{
  "arch": "vit",
  "model": "image classifier",
  "dataset": "Sentinel-2 satellite tiles (TerraMesh)",
  "train_examples": 72500,
  "image_size": 64,
  "crop_scale_min": 1,
  "horizontal_flip": true,
  "targets": ["main land cover"],
  "num_classes": 9,
  "norm": "layernorm",
  "norm_position": "pre",
  "hidden_act": "squared_relu",
  "mlp_ratio": 4,
  "head_dim": 32,
  "fused_qkv": false,
  "bias": "none",
  "qk_norm": false,
  "layer_scale_init": 1.0,
  "parallel_block": false,
  "inner_norm": false,
  "moe": "soft",
  "drop_path": 0.15,
  "num_experts": 64,
  "moe_every": 2,
  "expert_mlp_ratio": 1,
  "slots_per_expert": 1,
  "shared_expert": false,
  "patch_size": [4, 4],
  "conv_stem": true,
  "layers": 8,
  "width": 160,
  "positions": "learned",
  "pooling": "mean",
  "label_smoothing": 0.1,
  "loss": "cross_entropy",
  "residual_init": "scaled_by_depth",
  "optimizer": "soap",
  "beta2": 0.999,
  "learning_rate": 0.0042,
  "beta1": 0.95,
  "shampoo_beta": 0.999,
  "eps": 1e-08,
  "precondition_frequency": 16,
  "max_precond_dim": 1024,
  "one_sided": true,
  "adamw_lr_other_params": 0.0011,
  "max_grad_norm": 3.0,
  "l1_shrink": 0.03,
  "ema_decay": 0.995,
  "max_steps": 32200,
  "batch_size": 128,
  "epochs": 56.8,
  "lr_schedule": "cosine",
  "final_lr_fraction": 0.05,
  "warmup_steps": 640,
  "weight_decay": 0.03,
  "adamw_weight_decay_other_params": 0
}
Rows from expert 40 of block 3, named by matrix and row number. Rows with one number belong to one neuron. Each number is 128 + 32 x the weight over its row's rms, rounded and kept within 0 to 255. All counts start at 0. Numbers have three digits each. After the name is the row's rms in percent of the matrix's.
# up: expert up (model.blocks.3.mlp.up, 64x160x160), inputs 80-159
# down: expert down (model.blocks.3.mlp.down, 64x160x160, transposed), outputs 80-159
up.67 097:098111103130157107147173157116134178132082182145108130077179160176135180177081119129176109086142162121178094111086112153101176157180078177146140076148180164124144113178120156129159135179145113129145177181096170097077146172157156120111144154
down.67 090:143148155115115133098187146104113122106100109106147168069131107187151150146094103089084183156127120106121076070119187140143073074111093106160164105110111144143151179070170136187167115125123176068150141122156148153111152189147142146132093106
up.68 100:109149137113148156155077178151155179156077081126148128099100147079152175092083142115110094111140127146176109080173148175085145165169130171119113157124082084127116132176096113122146172137148080176174077147118088132084082113083107083135129174
down.68 092:124076152169155109150101112171161096151106110141149152077076154072076108112147152075125110152152098105074115182166072104091076117084139142115110159166081113137111147075107105175101178152182145107087106080180161113077084075143145073097149096
up.69 115:158095135130088164158099086166108162101097126152169088145112089157154089090092161104161167153168167115166166102165109164151144088118171118156087093161171096169115090089170086168127164164135161167099168083170149142153112165164168090087159142
down.69 125:169088165107166167115142168138088108092156167115091101170122165139167118146153092169095163167150163099091169087169168169085158155128084155095087103153164168129108112130086087159092089142137092089171142086151098105090089165167089171087150169
up.70 107:080122170101176128122153174175122172173118159107127138089109170154171141167087159176161111109102080176168113115171081152161085172113129091127081080176176108082143086118082129175128082133122109116157086172116165173147104167081080090107088155
down.70 085:128192104082149112109184062114063135108113106151149063141079137065162085143146150065114152114097151106155068068116140110113162112109141125117110105106103155069107137085078132122134193153106146193108158102064101146155113128113106159152147149
up.71 104:090108099169112090110132138144176176092080108153091106119147177149090172175162082169120123142132177161138079173171093120164125176169080147114174128097084167133110104161088168088149104091156091168177090079169098169112104111087131171096140165
down.71 104:149092098113153126151167164102076114128112143076155104102179133103131169148143085080153107102081076116175079179132155149155139077088105172179143077180144154150123132121100127179139176160116100077100147109181112090117153113078137176144152076
up.72 112:083111153173150145173166170160159173101124106152090153084123147098087156174083091105172157110085172173085081117172157173083144173151084132173146084145166100105144149174131155096124121157151136162144096083172159173174103173117125084150128149
down.72 109:137172176144163118142084173143136173121178127132136117125177095081148177149134149161084143148129154140083175144133132083109105079114173162110113096177079083115108112157142120081176089084105108091138177080113168116178177127078149079137166135
up.73 110:083115172134104119169083126119094150159083144136154092083173126122144154173083109156172148142151174175170083086173174104082099173097082162098084133122082099104101172174100156174082142082156157094124175082161097145083104084150173083136102081
down.73 114:095083152155175150174172153112079111110176159110115094081151143084090164158106080171081117145153167110119173140082160161098175106109152154114176124176081106108125110087116092082175083080128111083100175160134175133095115086082175176151123080
up.74 097:137102106077167160168100171118163168174163126101112087093172164172162173148102100084151134099163085172179170088159164095170109156103089150155166150086085143159128167166098157117092169111153132081166079180156147154099105179094180148089119155
down.74 099:161175089114175093086088162174091081099152143090184092164078154128133156075106111102108079082111135112100082160110083164093088098105148110098117108094096101126099090074163155164092164102105095159137126159090180093161120157171154164110103166
up.75 099:128100167143104110090157087143116079098080090143096171076176166180102139165084098115154137109144148153093158091175097171140171155126111086166156077128178115117153092080133146096160171087107096168174100152090078159078170103146109137117152166
down.75 097:080156091155154175110071079116101071105127142102107170161184107089123165148147102136173148148110091104186084104121185110122071138142161108090144119100130134176130146072168110177120090089114170086086152074097164075145084093087156183155152095
up.76 098:103099153157076117075079177121162178121101107116108106075075171124132163153168169101172111128101140158174151076171115157148095168113085125174155076109121079148109099136140082157077131116098109176177081085165107172083139178173103097103119137
down.76 086:146137105106188106137161156179127158131179130077106149164182105174110118148097107191135148108133184109154113065165174129119128149101123103161074191153113159149108191171150150112152163148111074101146139124143078111186105166124143123145105144
up.77 099:100141154077141140127078177146146174107179116165135141099083172116077113166083097163175145158114096155146177176078134167080155150115080178173146082127157111111094119080107140157111173118104102146173087172174151166087088172133149103140113124
down.77 101:145112093115124104139181181115079135117151113078116155174181078075106144104093182171151141116155104157089147076117153155141076111176075110122107083138173174150109112104152143078102075077111156074112136077081115146158096074181098146145142140
up.78 098:134112157137157165179170176118149098130079159110147126091126177178080150180079091079175160145156095144132168085119144104159078087168159124161155081122108104133104148176136151082103119130156152164177095103157092179094161175079148088111152143
down.78 117:111173090082108083172087090112171157100089106162101135087154147093084134104146146171082146147114147080131081169170168152116167157127104171151175082101121136142111115092125171171085173084130141107173099099169149152083084174110148170148176165
up.79 096:114092124156133163155140120136161081173082108084109147107177142179152173085090084146160094172152083084177105095142159093156172147164115146158154087089107179121079151171090124169087150108181116158182097176169086146107116175089076074140106146
down.79 102:152155087155119152097093168107172082136151139176100092083096122078149122122166120153172139117141165173169076180105092171089179148139085148143108164108083118107093166088145144164086170116145095172172106164166148179106094087180092171111142169
up.80 097:082164151140145152124087158118116111163173090155148123127083161148094146158147126179178154163119121146076110117120160092089094103167077100180107142151178137155100147173144157163107163077118163088132176090177156129109115169176152125163113152
down.80 100:116152124144179173121182086148086091137129090142164174103179137164089116078104165082112111166177182125166137143142182113131103168158076140073157099165081145109163089113114167182161100174097168129139170081159139108106161116180102129160132144
up.81 110:088100168167157130106092123150162125173111088170095168167086153129090145152173100105153129092088106175160112099102132154082168083132107153137089128086173098092092165107085167106171090085158093108082173147152084118116155084145091129095099165
down.81 117:173089163149092158167089130152158086152106083151140112086112103159120086126144087086091099142150110159169169164086133155084168084091128085125086171157161165128104103131171162171143172088127172084109111151169101103098127167156158100149158170
up.82 103:125121143162142119166105174154149172152177152094131080174080169121084116145114128176128123098103110121099177154086142157177089157101082111158144148115143170137142113081089169079177175136128089167125176081135166091097127159177175141085107148
down.82 106:123175141174104090088132098079087077103100146076151107155082163136096087173158125138091150117119142097157111152173161077147141146089127177103149086133180180131099140093093149076098107090138149077137132092102147106127172168080094177114099088
up.83 095:091101148161168129121099149151109135107075084153102080083081178077159108159081106162180126111103153162154130171182095162140150141125079166173090082151150150096150149164167145183084134095155121169175116101168104154183131151168107110153149178
down.83 089:094138159153142115169163081067147091154108111119140096152066096114148159148106148070111102158152120145124093090168159122094141146154096163155104076076108132150097152068065096120096191129113103164128146109121155108138100170132183095187070144
up.84 104:141088105087170166115079176137116171107150125105086085096078169164168116169088085105144144113121083167178084080166144102091166108150152166156090091152177087167112145174100148166115167147152157144178166172172176168093098175178101127086115114
down.84 100:124083080110126141134182177140106088179114146113176139162087083089109136109173108110169157109073101147129181137119102174145151086145081144144109172112108083119108081076115172172105076143144128171142171085172128117087116073120106163141114175
up.85 102:084169130101178172175163112122088118173165107163160172078178110098111168123143099098117149085170169146163097102134140110166138121097113105115160140140179101169106143168114084177166172085105097083087162091117079119168085080137156086164145094
down.85 098:149078169155147149164111174124095130156101165115133112161086083178157114119171180110108105164110086174151174129142184167086151081124083136078144118174170093105095112145116124183094086175169153168127084176128138106121162096097133120163127104
up.86 092:073105123162113158146073177156158178165073156117102113128182172108183144163078100105167159176152094116117073129181106104134161143152107116092107104184126148141106110165117156119073141150155154141139085179168143113074098167126148073108104182
down.86 106:084104153155162156095084146076147179112096164152114091148120174109141100078147137115164116151176077163115178178176142162145107107169077135102108142154134108149150102168141155180147179125105149135104147150130134143104104078077148180146154158
up.87 101:084163096167132173169163168099175105124162082150164137153141129164133087098100160133138121165120149151108157082163168167092110171115142175128162157094173164167159123109086086172090172086137145168147142106174095096112118080101155084161089104
down.87 097:121150161166167150128150169152167141091140165117093090083183164180103161164155127142095143122170103168163173176117128131128146153090096173160120098108111110093092123134109126071106156144128102166166137166159092173088121073091093176161132109
up.88 096:092100079114173177074091157115152179109075097153154155089158171133159101110075092180176112111149168149175108132154146146133148126110084083172105087149077175155150114118094152108103145102113113156173095170161098137094108180175123125147147157
down.88 088:132109149173111150117178089147147121142169102145148151115182156132183153132099108143124187107078112110186144183127184094108182109147071153146171142074092114111098148109107106110182162139111147111083165070106147148107105180148110101104109191
up.89 109:085122160134106169122130105103108129156082133167169159143156085150166094113132162100154135142144096156082136085171093112090159174122159085167174155135085106157153149174158175167162166096094144093095086083114082081154098157088151084166089162
down.89 118:103092158158161161100085142130094093148137159164125111109101111171107092094156147169172105162154081174173163162121171160094090094122093163174164166163157109135106122097090106173146111161169081173103082082174145138107097171152089171156160152
up.90 106:151148166167171101101080083168170104127117168168088135087173159169154151148163167157120170094112102170176103102122115122147146172119113096092099139159135097165102169102171167170083088123157144114088091155115146153175166104161168123135111160
down.90 103:171170074169146170117130120080110181161084083082114090077130135111146113127177169180091130180094111120155083169182108131172111110108176153108157151109084136113149094108111103181158160175160097170145104165087122114101091075167080113084127131
up.91 102:124133079088133089086082176141130123107078088086095144087163168098165093169126089101103126104145089156174162082150132165175112136168099090176140107128126169088134119166109137156155158168140134123162088168154104129097167171087086088085159141
down.91 109:088090120169165113170103163117166165094112102126149098088084101166138138111145082094081113108087087107101144164164092168122086089169085163149095169093142144137110102088099150166141117169124089148104089165128168169169134091091179092089093090
up.92 097:154134112174156176117161163152171178135082114127118123085176174164172121078081081104177154108128080115077123075179170124142101172148090078151162083172169120115121141099145150171174135177152175143137088176117140105079105166108136085164138108
down.92 088:103136072113113108153090074145148179114103144091102140153138150150113160156138145190110070108103108106144075069071164074081064162105156131116142166105109159072105121155147161120183117113151148170149168094189125149151110105074138078117099073
up.93 100:093090139162161178144128087142085144084174086157111154076135099179169147169078158082105122086103104155179100144106122080122170150175148120170136148129087109165169139155140151175095169171138169153132078116138149143077102101095097077158147159
down.93 093:159176120106109102159084121108118143140090099118079186160187104070114149185149098187175149167108072105092082073118083116164179141125174096106175127166167105108111157106143133175156072117187069147129108089139157150187106179140119143107143152
up.94 100:134174083102165124104130139152140170086081097087145152108176180143118164136076174096082144113113135099080139130087110123120177094171129097155118103108101170135127111081111136079082089079166108085143138086080094116157152109095121116121114090
down.94 101:123179076180149138141121171164150130160175088087176087174089086159162160149101151079181113170174146126091142180138127172172148111139178156100095152166150143097082145161134114181163151136174135083110133180126163181107101157094101076159106108
up.95 092:090112164172149117159073171157123156117106094165093157080183089163103154146107107081153146103150093133173184074183143095084142144149106156185144101152161160093154109102093147137072151161147096142084092177160157109124113181089090111122113163
down.95 101:102118075154095157175078099155108078076161180183095095095181157153099095134102166177100147115154142142161181086138154106149118151152073161096152102110100098127104095077107102171100163116099159163143160078161095100109157146155104178075104117
up.96 108:104099106149162151176081173115152081110082081131095097152085175134176114175098097119082111093161080158110082089081147139168161163097128155080128086095132169149152101110129141154091150150104080129169081162082107160090083121105145155095110080
down.96 097:110109088088163103091155150103143092165127110154119138128076142071154073106123144174141104115171101110159088073110176160139184125118186139116136154181100107156118120185111107157132182159109149182148125100138163146096099082091179159109148147
up.97 098:102096135162158151178137146150107175089155117088124091110174170133094173154105151167076158163166083141111094138099088098100092175163118156094133179141090140086165147100166124146086076095165099170126151117162108124147091095163158109147095100
down.97 101:159140098094098096089166160099164091165165092090165125102122166159164167073168162116100133123090121079168177114127090161164159093094160161163109090133159088091090091111091149135162157152128091155167096120119154093091154107163091170100124161
up.98 105:137126142167161163098080176157167086145104172089105130169125080122107155150120090081144116112159098169172132117139123146128172156104147084138170173094084133096110089177098123149173130090114126157129141176141176088081108080166087177165160157
down.98 106:136177120146115090090156084111168174088104143089109173177165122095168176102112175148081128126085084150083081076128107103141087094102077082140148145142158112125132082133116169144103179176152127078112157171079163099159079084134113093151113118
up.99 098:128126180131142130094110087139154100101108076148112181092153140101180154179097160143181139115096075150125076090172168115121076165142160138113166110085087115109137156106173148082149096161141148103091102081094180181076089118075123087155136145
down.99 104:169087157149144118076177075113157098110090136121101156181168137179159142097098147075169102149101085153154136160179143125159180112149181123126116075114170088097086096115149162180148097164163124075127137159093167163093177085153146094100082112
up.100 105:092082110102120158171092163125100172110132085099137109085160172108167148165080090093088103112104093166177095099173150170115146167152091129119130092101168156150143101173163158124168164095145086108169078164137165170141170157090144091158108170
down.100 103:112180107084153077077147101078076085090149177140162085080169147075146178144111170165087112173114146145172085115140174114145151152147085112153114171133125146141111117075132110175157169176117110074127147075078105128151147090074107171111172144
up.101 096:133090165166117168169079181113122173116092150152095144135167174138114167163076092108147156115148138166174154076180170149085172175138092178178152115148158151114151154182148080165098124135097103150119111148156168150076096150165087077089109156
down.101 094:150163148140147114169077072111092100154166105142119181144185169164093149176101133186100114144182162149135075088136150141143175086144102101087107178165186144139104145077143145173108094154135154110179103090092091106078168109144090092118108109
up.102 107:166150112168119090169102170103146167095164113108131133083146169091132169169155125087155163149118157115171166157166082167167091088103175089159103128137114167115128136174089167151167170092119137124167088174161168167087096163088150166174105157
down.102 093:155177123100147120082178068143079124162140145080123156082077119183110080150146160102079119109104079108104118081098118111098176102119176112154110109177178110111105095075090156110097175160143154175144119128158102115179081080164124175128109093
up.103 098:096088132117109104129088179145163147115170140151104088079165166166154131178078086080169147173115077157157161105166105161149179168160096098159150080082164112104172124079103159098084102138112119156169082177115094109142106153127092092098150155
down.103 093:144098079145110181092071072128106135109087109105106182133185113185182109080121110132071121151143129106095147095118157153188132152107185165088147114145134102144110110094142148105138071155146142069145111148142107151162107125097147159106107162
up.104 092:102106146151110142159074106108141176110090137118079107134167074181127184156073095071184106146146113112172112075182112155118178165183082100165168135143086153098111103152125105099101130101144097156175080184119152072072105181152109113105136161
down.104 090:146159107164108104189079159110160130109186146181084149079181079157108107143083147172156147144131145138186136156128175114150077146115068144171103115146114108109111109175127109107141153072108142155145105160122161183165108143139151124145146148
up.105 088:126110170133132137089083180098129125168111136151124169105157098142185169135106120096180116117121162130074088101167122164080172173093075077123096080172108138116143111157130085176174184128089094175168122149135129127170086075154130099104109118
down.105 108:160144167094166110104170077116091153121093179111113108079097091149130134087168090083137150116173137165176113170151179082099120121097082100119096162104166180146114118090089113175101104144162159081179112158087116119173161160080085081114151171
up.106 098:129106083098162119102164179105162180112096083098121154093137178123164180146087108088180115106142096160180113181147115136148077177116076103142078078161076146153147109165120150169076181166113112151155148181107150167141138167084123111100141165
down.106 091:155150129105155102175185070113080086113126066095147086114186126184103175144146100188094152068145091106168153068126115093153134171114101169103116099181156147145148106079113178140159149149151153146143159134121106106108187185187089101073152106
up.107 102:107161123176156177081141173150175133112121120090112161080176175148148155079079137109178099112141129176082082081177128080102115176127079162177175077166111144113112105161107104149175109102171123104146126171112096117080136175104125108139145134
down.107 095:149102069107108105092170145109178149110114149108144141086098111179172182177141111112122104118101148109179075071182075104145071147148147082181146183110115147107108089158150109184104113073106159069108109089115108107153103153140134070137115104
up.108 104:079100171124152126135090166114171100115096095107092112080173172177078132177098085079166145111120091171174137083170166165078088168117078170140152105110166110128113137174119111148148178111113079086173084166142177171088086169149112089108110101
down.108 098:148182097113120172073178113112097125110152150101110153076079113141135141148161088074073149114144122122075113075184076097108183149113072109139111108143128149143116107075110149104177142165107148134141168106089104149103143168099167164146170156
up.109 087:136153122169147147133083166154161095111181147085101132074173170137162134179074105118171178068097121166175098110145144130086162086162075157158100124155125133122102144095103170131074135097143123120172075128120130135070119094075130109130154180
down.109 079:186145157155136137154135126070112116154113097110144090065099187103156116153127073107110095167147136141173090122164099147154141147142073094112107162142149132146099081125089115078158153094147145169147098063120123171095177090162097161104061159
up.110 105:115110175150110107103082170123177167166084081111152128083152175087176085173096107162177145110137148152174081099174129093121080175104103103081148104110149144106135116113116114177111090137150123094177081176090173084087103153140094083136140159
down.110 081:105160107104157104141130142106101195171106073156100152151174140072096100154121148102094127111109153151117084151104104153069160147101119107086104145102099176151179183091181150104150140121106111151151108167140094153108188150143153115153110136
up.111 086:148149079168175134176074185174116188164126084106151147136122162069133112107123099116170159121132079141160155095119098121100117105156076099187126074165084102118133094183121168153174164139110146157126115162129118093171139184142099093160169126
down.111 099:079084147144157185093173171136094092132170155099125083083168145170129114112114111171074099125115091157164170095081156151102165113144109133159097139164153138117130147080118092174140172167085178165115137152174103081148135076082081164129106168
up.112 097:130109096147153138169089170152133157154075080143115081176099172101153175151078104136180130103075103150175108081112151153153182161111084107163151089139083135109103103123129150097075178118105099154176081176118097155143103172173101135143140155
down.112 088:156110155092161183141184088112152161158111151097157088184162158143101155095154083128099157102104147106102130065169097163161163101100164158104158160155161102077105112149110103155135151162105157165107096162144162154096101161098090074153102098
up.113 084:144105163150146110088095162149127162157087098112124095113188163155157114078074082112127131107151127128100145116166080117171119171112079103154118160145188109153123102128147110146095168159096144155173090184094175165073095181101186101120153154
down.113 090:145082143109077098095184111123177139111109143148110105119128185167105150107164109186135111147108097176138152186074136180188163127145117147146155099141157106111108145184144110157090070122092159147180139186168131149111151166149103071110081087
up.114 093:157100133119142129098119090117130174097073125083161137081120176130147184112086087081158183138131101138102172138177084156100149169173076102171174075152116144125165120184153110120077168161145128129170136182179076093073101169153111076133137074
down.114 090:150084115073140111067187128108179114109160143109106068176186150071098154149109119070172150113150109102099185095086114114120091153144081098095097119097129128111109145162149072187152067134111185068149162137158126146140142158122114116171109146
up.115 110:089099171122165165170143094118149163101084095100146081133088106157173112171087129167082119120155172141165087139099081092166087081085171145106088095167085161151124147086094098159144087091165109137100153144088170164151103087173171168136162090
down.115 111:128160116171174178130170172107147140167125089091101086135173174138102148127108086158082110167155082159123119090173081149118102170114081134153145174170169090085110114080078157079129091172169150125178103142112161159081123086165095098112150097
up.116 106:080111092155163172081098089083146134169172140120097148156164104167123097134130159144132103163104132089084125089157084147092108091169130166143090165137174168102150166133093090174170174109117169090090158083167096175081122121160158081165101089
down.116 101:164086155141126102090178182140090082162096170162144096084181141142098117103133094075090160151166121132149180108126156148127158113170108155125082125085169110087127121076157124124152114109164079159096167110114103085103127085178085093148092114
up.117 103:157115156132123138133166079147096175085081145094160155134080174174125100139102093094091131093142084130176110177086139169092178122078165078140176080101080123162114166079154095100107083176140136177176079178081078122110104102078111155138112177
down.117 113:162088174141104094142152091158081079147105096142106153090128137165158160101080079175089150101135113089148173172119169162156173102139116147130148081176151143114108148118157113173125082079125154085145141079111156099160092100080156175135099167
up.118 097:090096145165179164112091167157164174112087096118108160088180169160153112168087087089169108113142133166164097074134111147093158166107087162168162089101100097113150110171177159160084163176120106139137119168166123167080091157096161094105086168
down.118 084:133067168149143149145183166099076136151157145116108062082159148174170146081149109121168076146108098150173149117112146160115099144149110154156147109113083109179187107145105104185141088118149148157147144175146123145094151082164101162178107187
up.119 116:097163161159144159162102127148139110166168170114170168167091089166165088089166142093159167146084117121087099162155169086085090089087165164157131171167166122168108106110140158164166166089122168089088168124095113143168093144113168091155121095
down.119 122:107089155085170151123090148084121086126086116170107125087158141147159086152117105161089141167091086141164165166096135109117086092089086129163103167168083113092106140168169098164116094135158170087087133161169167128123090099171113092087111169
up.120 094:113130165164097164102074179099103169115087128121123119139180171181095115136087092105160174153126121145181103073110139162120090079112078147175157131147084128162163141133183075110181111117117137158104105182169099139074106120147143118156154174
down.120 097:179184163080184176122111147097089167136072178118133089155076181071091120116135091176095175140151140118148074075137104089133184157104169139098177124133122093131105137087109110163109081146099138107144106144087121085140167096085160071116111097
up.121 097:086105160147135156136181181147152079115074082125099120082162176096154125143078093167172176107155097159178088118143107138104099177129079143176100080149156155159114118169111145174084135104103141107177135177103180164153149177096119176126155172
down.121 100:097101105112094141151145092091158167116092116140107106074075103182159151164158132078153143102148158155144097151176105159096135155108106101117108124110099165113101182126087076183111158091111129075101121103161166111113164077165096149107097093
up.122 106:091130104160169123171141172097089129163082160166113099080176095096174130169081087120177158138169159169164160149175171125105122093124171107170092082166167147125117126148114152167133170115113167089108093177169114168083085163104146085149134168
down.122 099:101113098129137148157183148111127166147101142107144097123176117181174179182181144147107110110109174135088176090178182134096079163142080102117107077083083127150114152184170127152126097136099143149141166102142072138081080077173137091178108128
up.123 100:088164180153110157125179108159158126166161077162171161125179178078123127178137116134148089114162105153078090087179165101096172179157124164160160124140164091099150161077116158174101141100116097102144078100105095121077170164091128095104145159
down.123 106:156148117151157084156078142104092095126096128109105079175155123179146102085180096114092173156107109163119111173175145105105152146087180168164158160163076109125095099133158097161077078092157106077110153163179155175131091085127098158155079105
up.124 087:137101134089110137166174088092134169088109140104106107143094160119133166186163083099095087095131112097178172113177119175138115130158123090113120070120165114113127160172173153139149092171099105179123079145186095101076155144153087126089139124
down.124 097:144119170135127158073114079184129096136103159106091173152168145075165074117135106172085115106104091128096175182091107166154145088175152173132159088130152164145085160184119143110164146156094164156130149103102171116113158149072072142134145115
up.125 100:105093096148139156077159176141149084167085100082117166081123127078165163094079113125176139143161089173135090108099156157158169161171078143161097166102098108157154115173100144167137169167148154111114173140091167158081100171158134142125113145
down.125 086:104143100102146109070179138106114104149078149145126086166188144083154094153144171161065147106155173139154124068176083148163123168110171088146108161143132156148101122085141146102091096171114156068149096104068172075151111089175129122106175118
up.126 106:103102114163161155145155154101131176138080090088106153085123170128113089085079083164157090113137135143165147080177096167091170176169133090159166093124093166167139097152097089118091166113120097166124080156162168121090095176155097093102109155
down.126 095:108169157136125090183075072115134077104083148152107173150186094108126071156081109106133110113106150102172069167172176137118099137080168127145134161097147156157109113071145182176134094132158127083150165099081159150132098080090157104152081105
up.127 092:162143163106142155180182146082151137082097107156096130072180180072135102133075154118180141105183142159184140080161138156072143160136161102139175076092179150110134125182100117131072150089113106156161086180095071145079110172096109163134118163
down.127 091:142135103105155084067185128151102149119102119135155139170087170163117078145097117076093146078154148113094185183164067110156158150150159075118138147106095137118148146122145145139080125142140104073178099119123139114147096069118115176138149123
up.128 099:154097106099116162158175161160158161110082143153096127174179167179152099177078096096081157098175159109147078172180149152120092164082180101143176084126143115160155100176116106177178156156113113173157084170118086179113171109098140177102156159
down.128 095:164089183146158144075179163149073159150140148107108112159072111176145113099097160091095147153095106147114104108182179110112177117152184151149111115084108097180147149072140110086157085135135142152108137081107150111120082069075119187071154154
up.129 092:108107167155108166167166183118158180134083138122125090072184157184158162173075116107160164103155099161101146083131161090110103176128076161133166170096170094132141144138142123096073150151161156125122124174147163164074132152162097144108153115
down.129 093:133187121152098079155101121102123165093133155150151122138187106187138153099174152072151110086091069115089071187114137117078165144084161101099096127111147107104090137149171127086122110105141138169098134147122112103162161080088115176176170106
up.130 102:101104084149110150172083177114149081085096143145110084081164109122150174094081127083173120110154116157163170129151112158145154177104084115150159143105169140175143105100148146083094127106145103172174082107165175156078143178097152150098087161
down.130 095:146106078143167123077166147144147181107107112099108147178184159185085187106117114071154137126164151155118160082117076117145186155169100145126130111172159114111109103105148146177108094126144111144142132078158129144086105070101151180111145147
up.131 110:164097133166088165151082130133132097093115085100175116085173155131108107158098098174175165105109159138085146112100158143140169172128090108160150082160174146087124093083102153097082084161113165157174165128163175095091095081144088153114175139
down.131 107:155083092133153123103166097082160136111096139153128113099112139161130159116085155094086145161132165163098084090154104095163179089158127099156142165086100159109132107140161097102099077110101158144111165086136115107089091079178167078102136101
up.132 090:121093147154120178102071181090166088097176142156123089077159167161138153158175087157185139111075108150096177166108114161094161123120077148175169132157159164164127097153135151099186109111112140169179084135167174138120108186127105168097149151
down.132 093:109127071153139179069164081108130150106115132087112180115171129161184110108077150118093151129145079111178167121174130129110176156151180117178116180156094187096144141142141145169078179169108139073157139108120184124110087133103120162141114077
up.133 102:126102153159140152084107163140077177145086106146170165081178148117151084168149088147172140111111085146169084175121085160118168173103078145157096084152087119089147137114162122085078179106107153164172082100118169144163172177179143150148116168
down.133 095:169070103108147127075154070113150105078082110106166134092143139185148119147135070178177161108144071116173186095170179087119118112078112115147109119179083154144109143081147145177148182080112156185112140131130130102105122158099128183146109110
up.134 115:133095087107124162119097146132103144109094096164169089150138153167088088114168094130154128169169124088156168089120092147164170162089167167153087084091171166141091145090121085168086087169165126158161167093091162088155091161123095094088124088
down.134 112:131082135139172167084081163166089127125086173098157132171086122084141152164173172171174143150085165143084173093144085149113161093134165081160161173118096100106104081091126098156146129161148103118129110082094108145173173171167086170173092148
up.135 105:097096102146109160087090129144175110129119099092112133139175174164166160174092146135108104108140091161087155175175167159096176100157151159175093162162096147155095101175111094100080163163168129157176081155139173173117085139100129139103085170
down.135 104:123166173136154178085178075140136178100085139108110103161178155162144154161087124156087144140150090110095076083145168146157106103114167169125101170089092076108178105093141111172138123091120156149112152163077168148129099088104161144105147097
up.136 110:081091148163130154081166169114121087114172175096101145159130128088085112085084109088174104139147172131135141163082131152097157081166172166159148168173086120128151135085134149084173096092134130137081082170081174088084090083154154173108118145
down.136 111:155174131111157170143153157171145146170131090099161094091160173083140132121094152117084156105114090141078159106131162078122078086169080177102114143162083164094093143103085134149134175090093096078163080082152079095124162091145078079148148096
up.137 100:093172100152133099089076178130170165104147109096100104133112164119105163178078132090171131089127134103168155169180083100155102119165089167165093091107122157125130169144100144152090162119138170162178083174156170180136164146163094158092158147
down.137 098:164091185120149100139158152175160090110093109159097089113157111174156095142108112158157146101144133163140150152176155140120074138141098080170085117161162085110143118076115143174090074158157170139147109084168148109102134115154106149114120175
up.138 115:085155165152131118086085160125110086167171160138154095159159099086148169171125172087173165146164170149087120097127171132094171084159155171159103102084171099093126154116160147125168107097165123084087172087172086123123095089084167085155092169
down.138 109:126120116156155134081162159168114170088114113090168166096174172170089116116137136099081087144157101166144080173178160098140125178152109098096153120156087118089118094086118124094112122161160143078105165137083163091098094137164093081159143118
up.139 110:160163083148114130112170145131131084083120174172106098164103130106104162084161173172088148157090174089085172149118169109115108083173122172096117174113083108161110155107132082086171100088146125088082149170167085156083132103085138169098103171
down.139 121:098159159138140104172124086164095171130101088087107083150164170165110149154084091129087114103098084107171169094159164083137168162103093173144165084090094146118130103117088139172098173134090092173159082087148083086082125093083083115134112084
up.140 104:111100140169101118087079080088166148107079094136103142081161161135113145177139089087118133110154126155085135092177104150113170156164080091158102079165177162155154096177103090138132165165144166165170081166079170152079131177080096123107144157
down.140 113:154094174169176175127080158110162081111096125156150169082160157112116146152102148164170126104092081147080175147168167110080089146137156175176095168144091123120113168174170113098083093094123150085110157091143152163087110171094127172132151160
up.141 090:107104110151145148152107184151127181151079096154105103084182163183159154141081149089176149148151097112185092070104161141132112185116080099140153099139147106155113101183111150158077113105109118132117166183152106111084106182114137082118111160
down.141 083:107126183110113153147193077105128091109154148097151148149103115186150174137153124193076151151152110132151102093155095109102070157149110115146109156110115158068147185065106078140065173120102146168110134137092148113151141126103179160146095116
up.142 083:159157087122159147136122187115066111165150160088166084148114118187093123118147161086095167168107165117157091136127113090095153098162161114093103093094092190168098088144169141091139096129168132186110150185106131135143162159165124155157104098
down.142 092:142168162138133135079153068124123091187097090183148105166153091146155162114091101136079114110138129116140119180124156153163159187090167180091076130135123135095091111075117165167091143164166124136152162147104188145179129072159092096106090092
up.143 099:119094096101154148170077136099159098149145094159155138076083115165110095102084085088176098160126094100089156077178161160151115117160078097111165076159150156162161097155096111158080163099156170172176096105110177096079090176108159099152118150
down.143 101:155180123107076097150170073140081132114090157099110146183181165076162138144097098181079092113160135106075074094112138156123169152109105100154172120094129160148080164183162099150151076128149098075156138176075099156099104183103160135100121092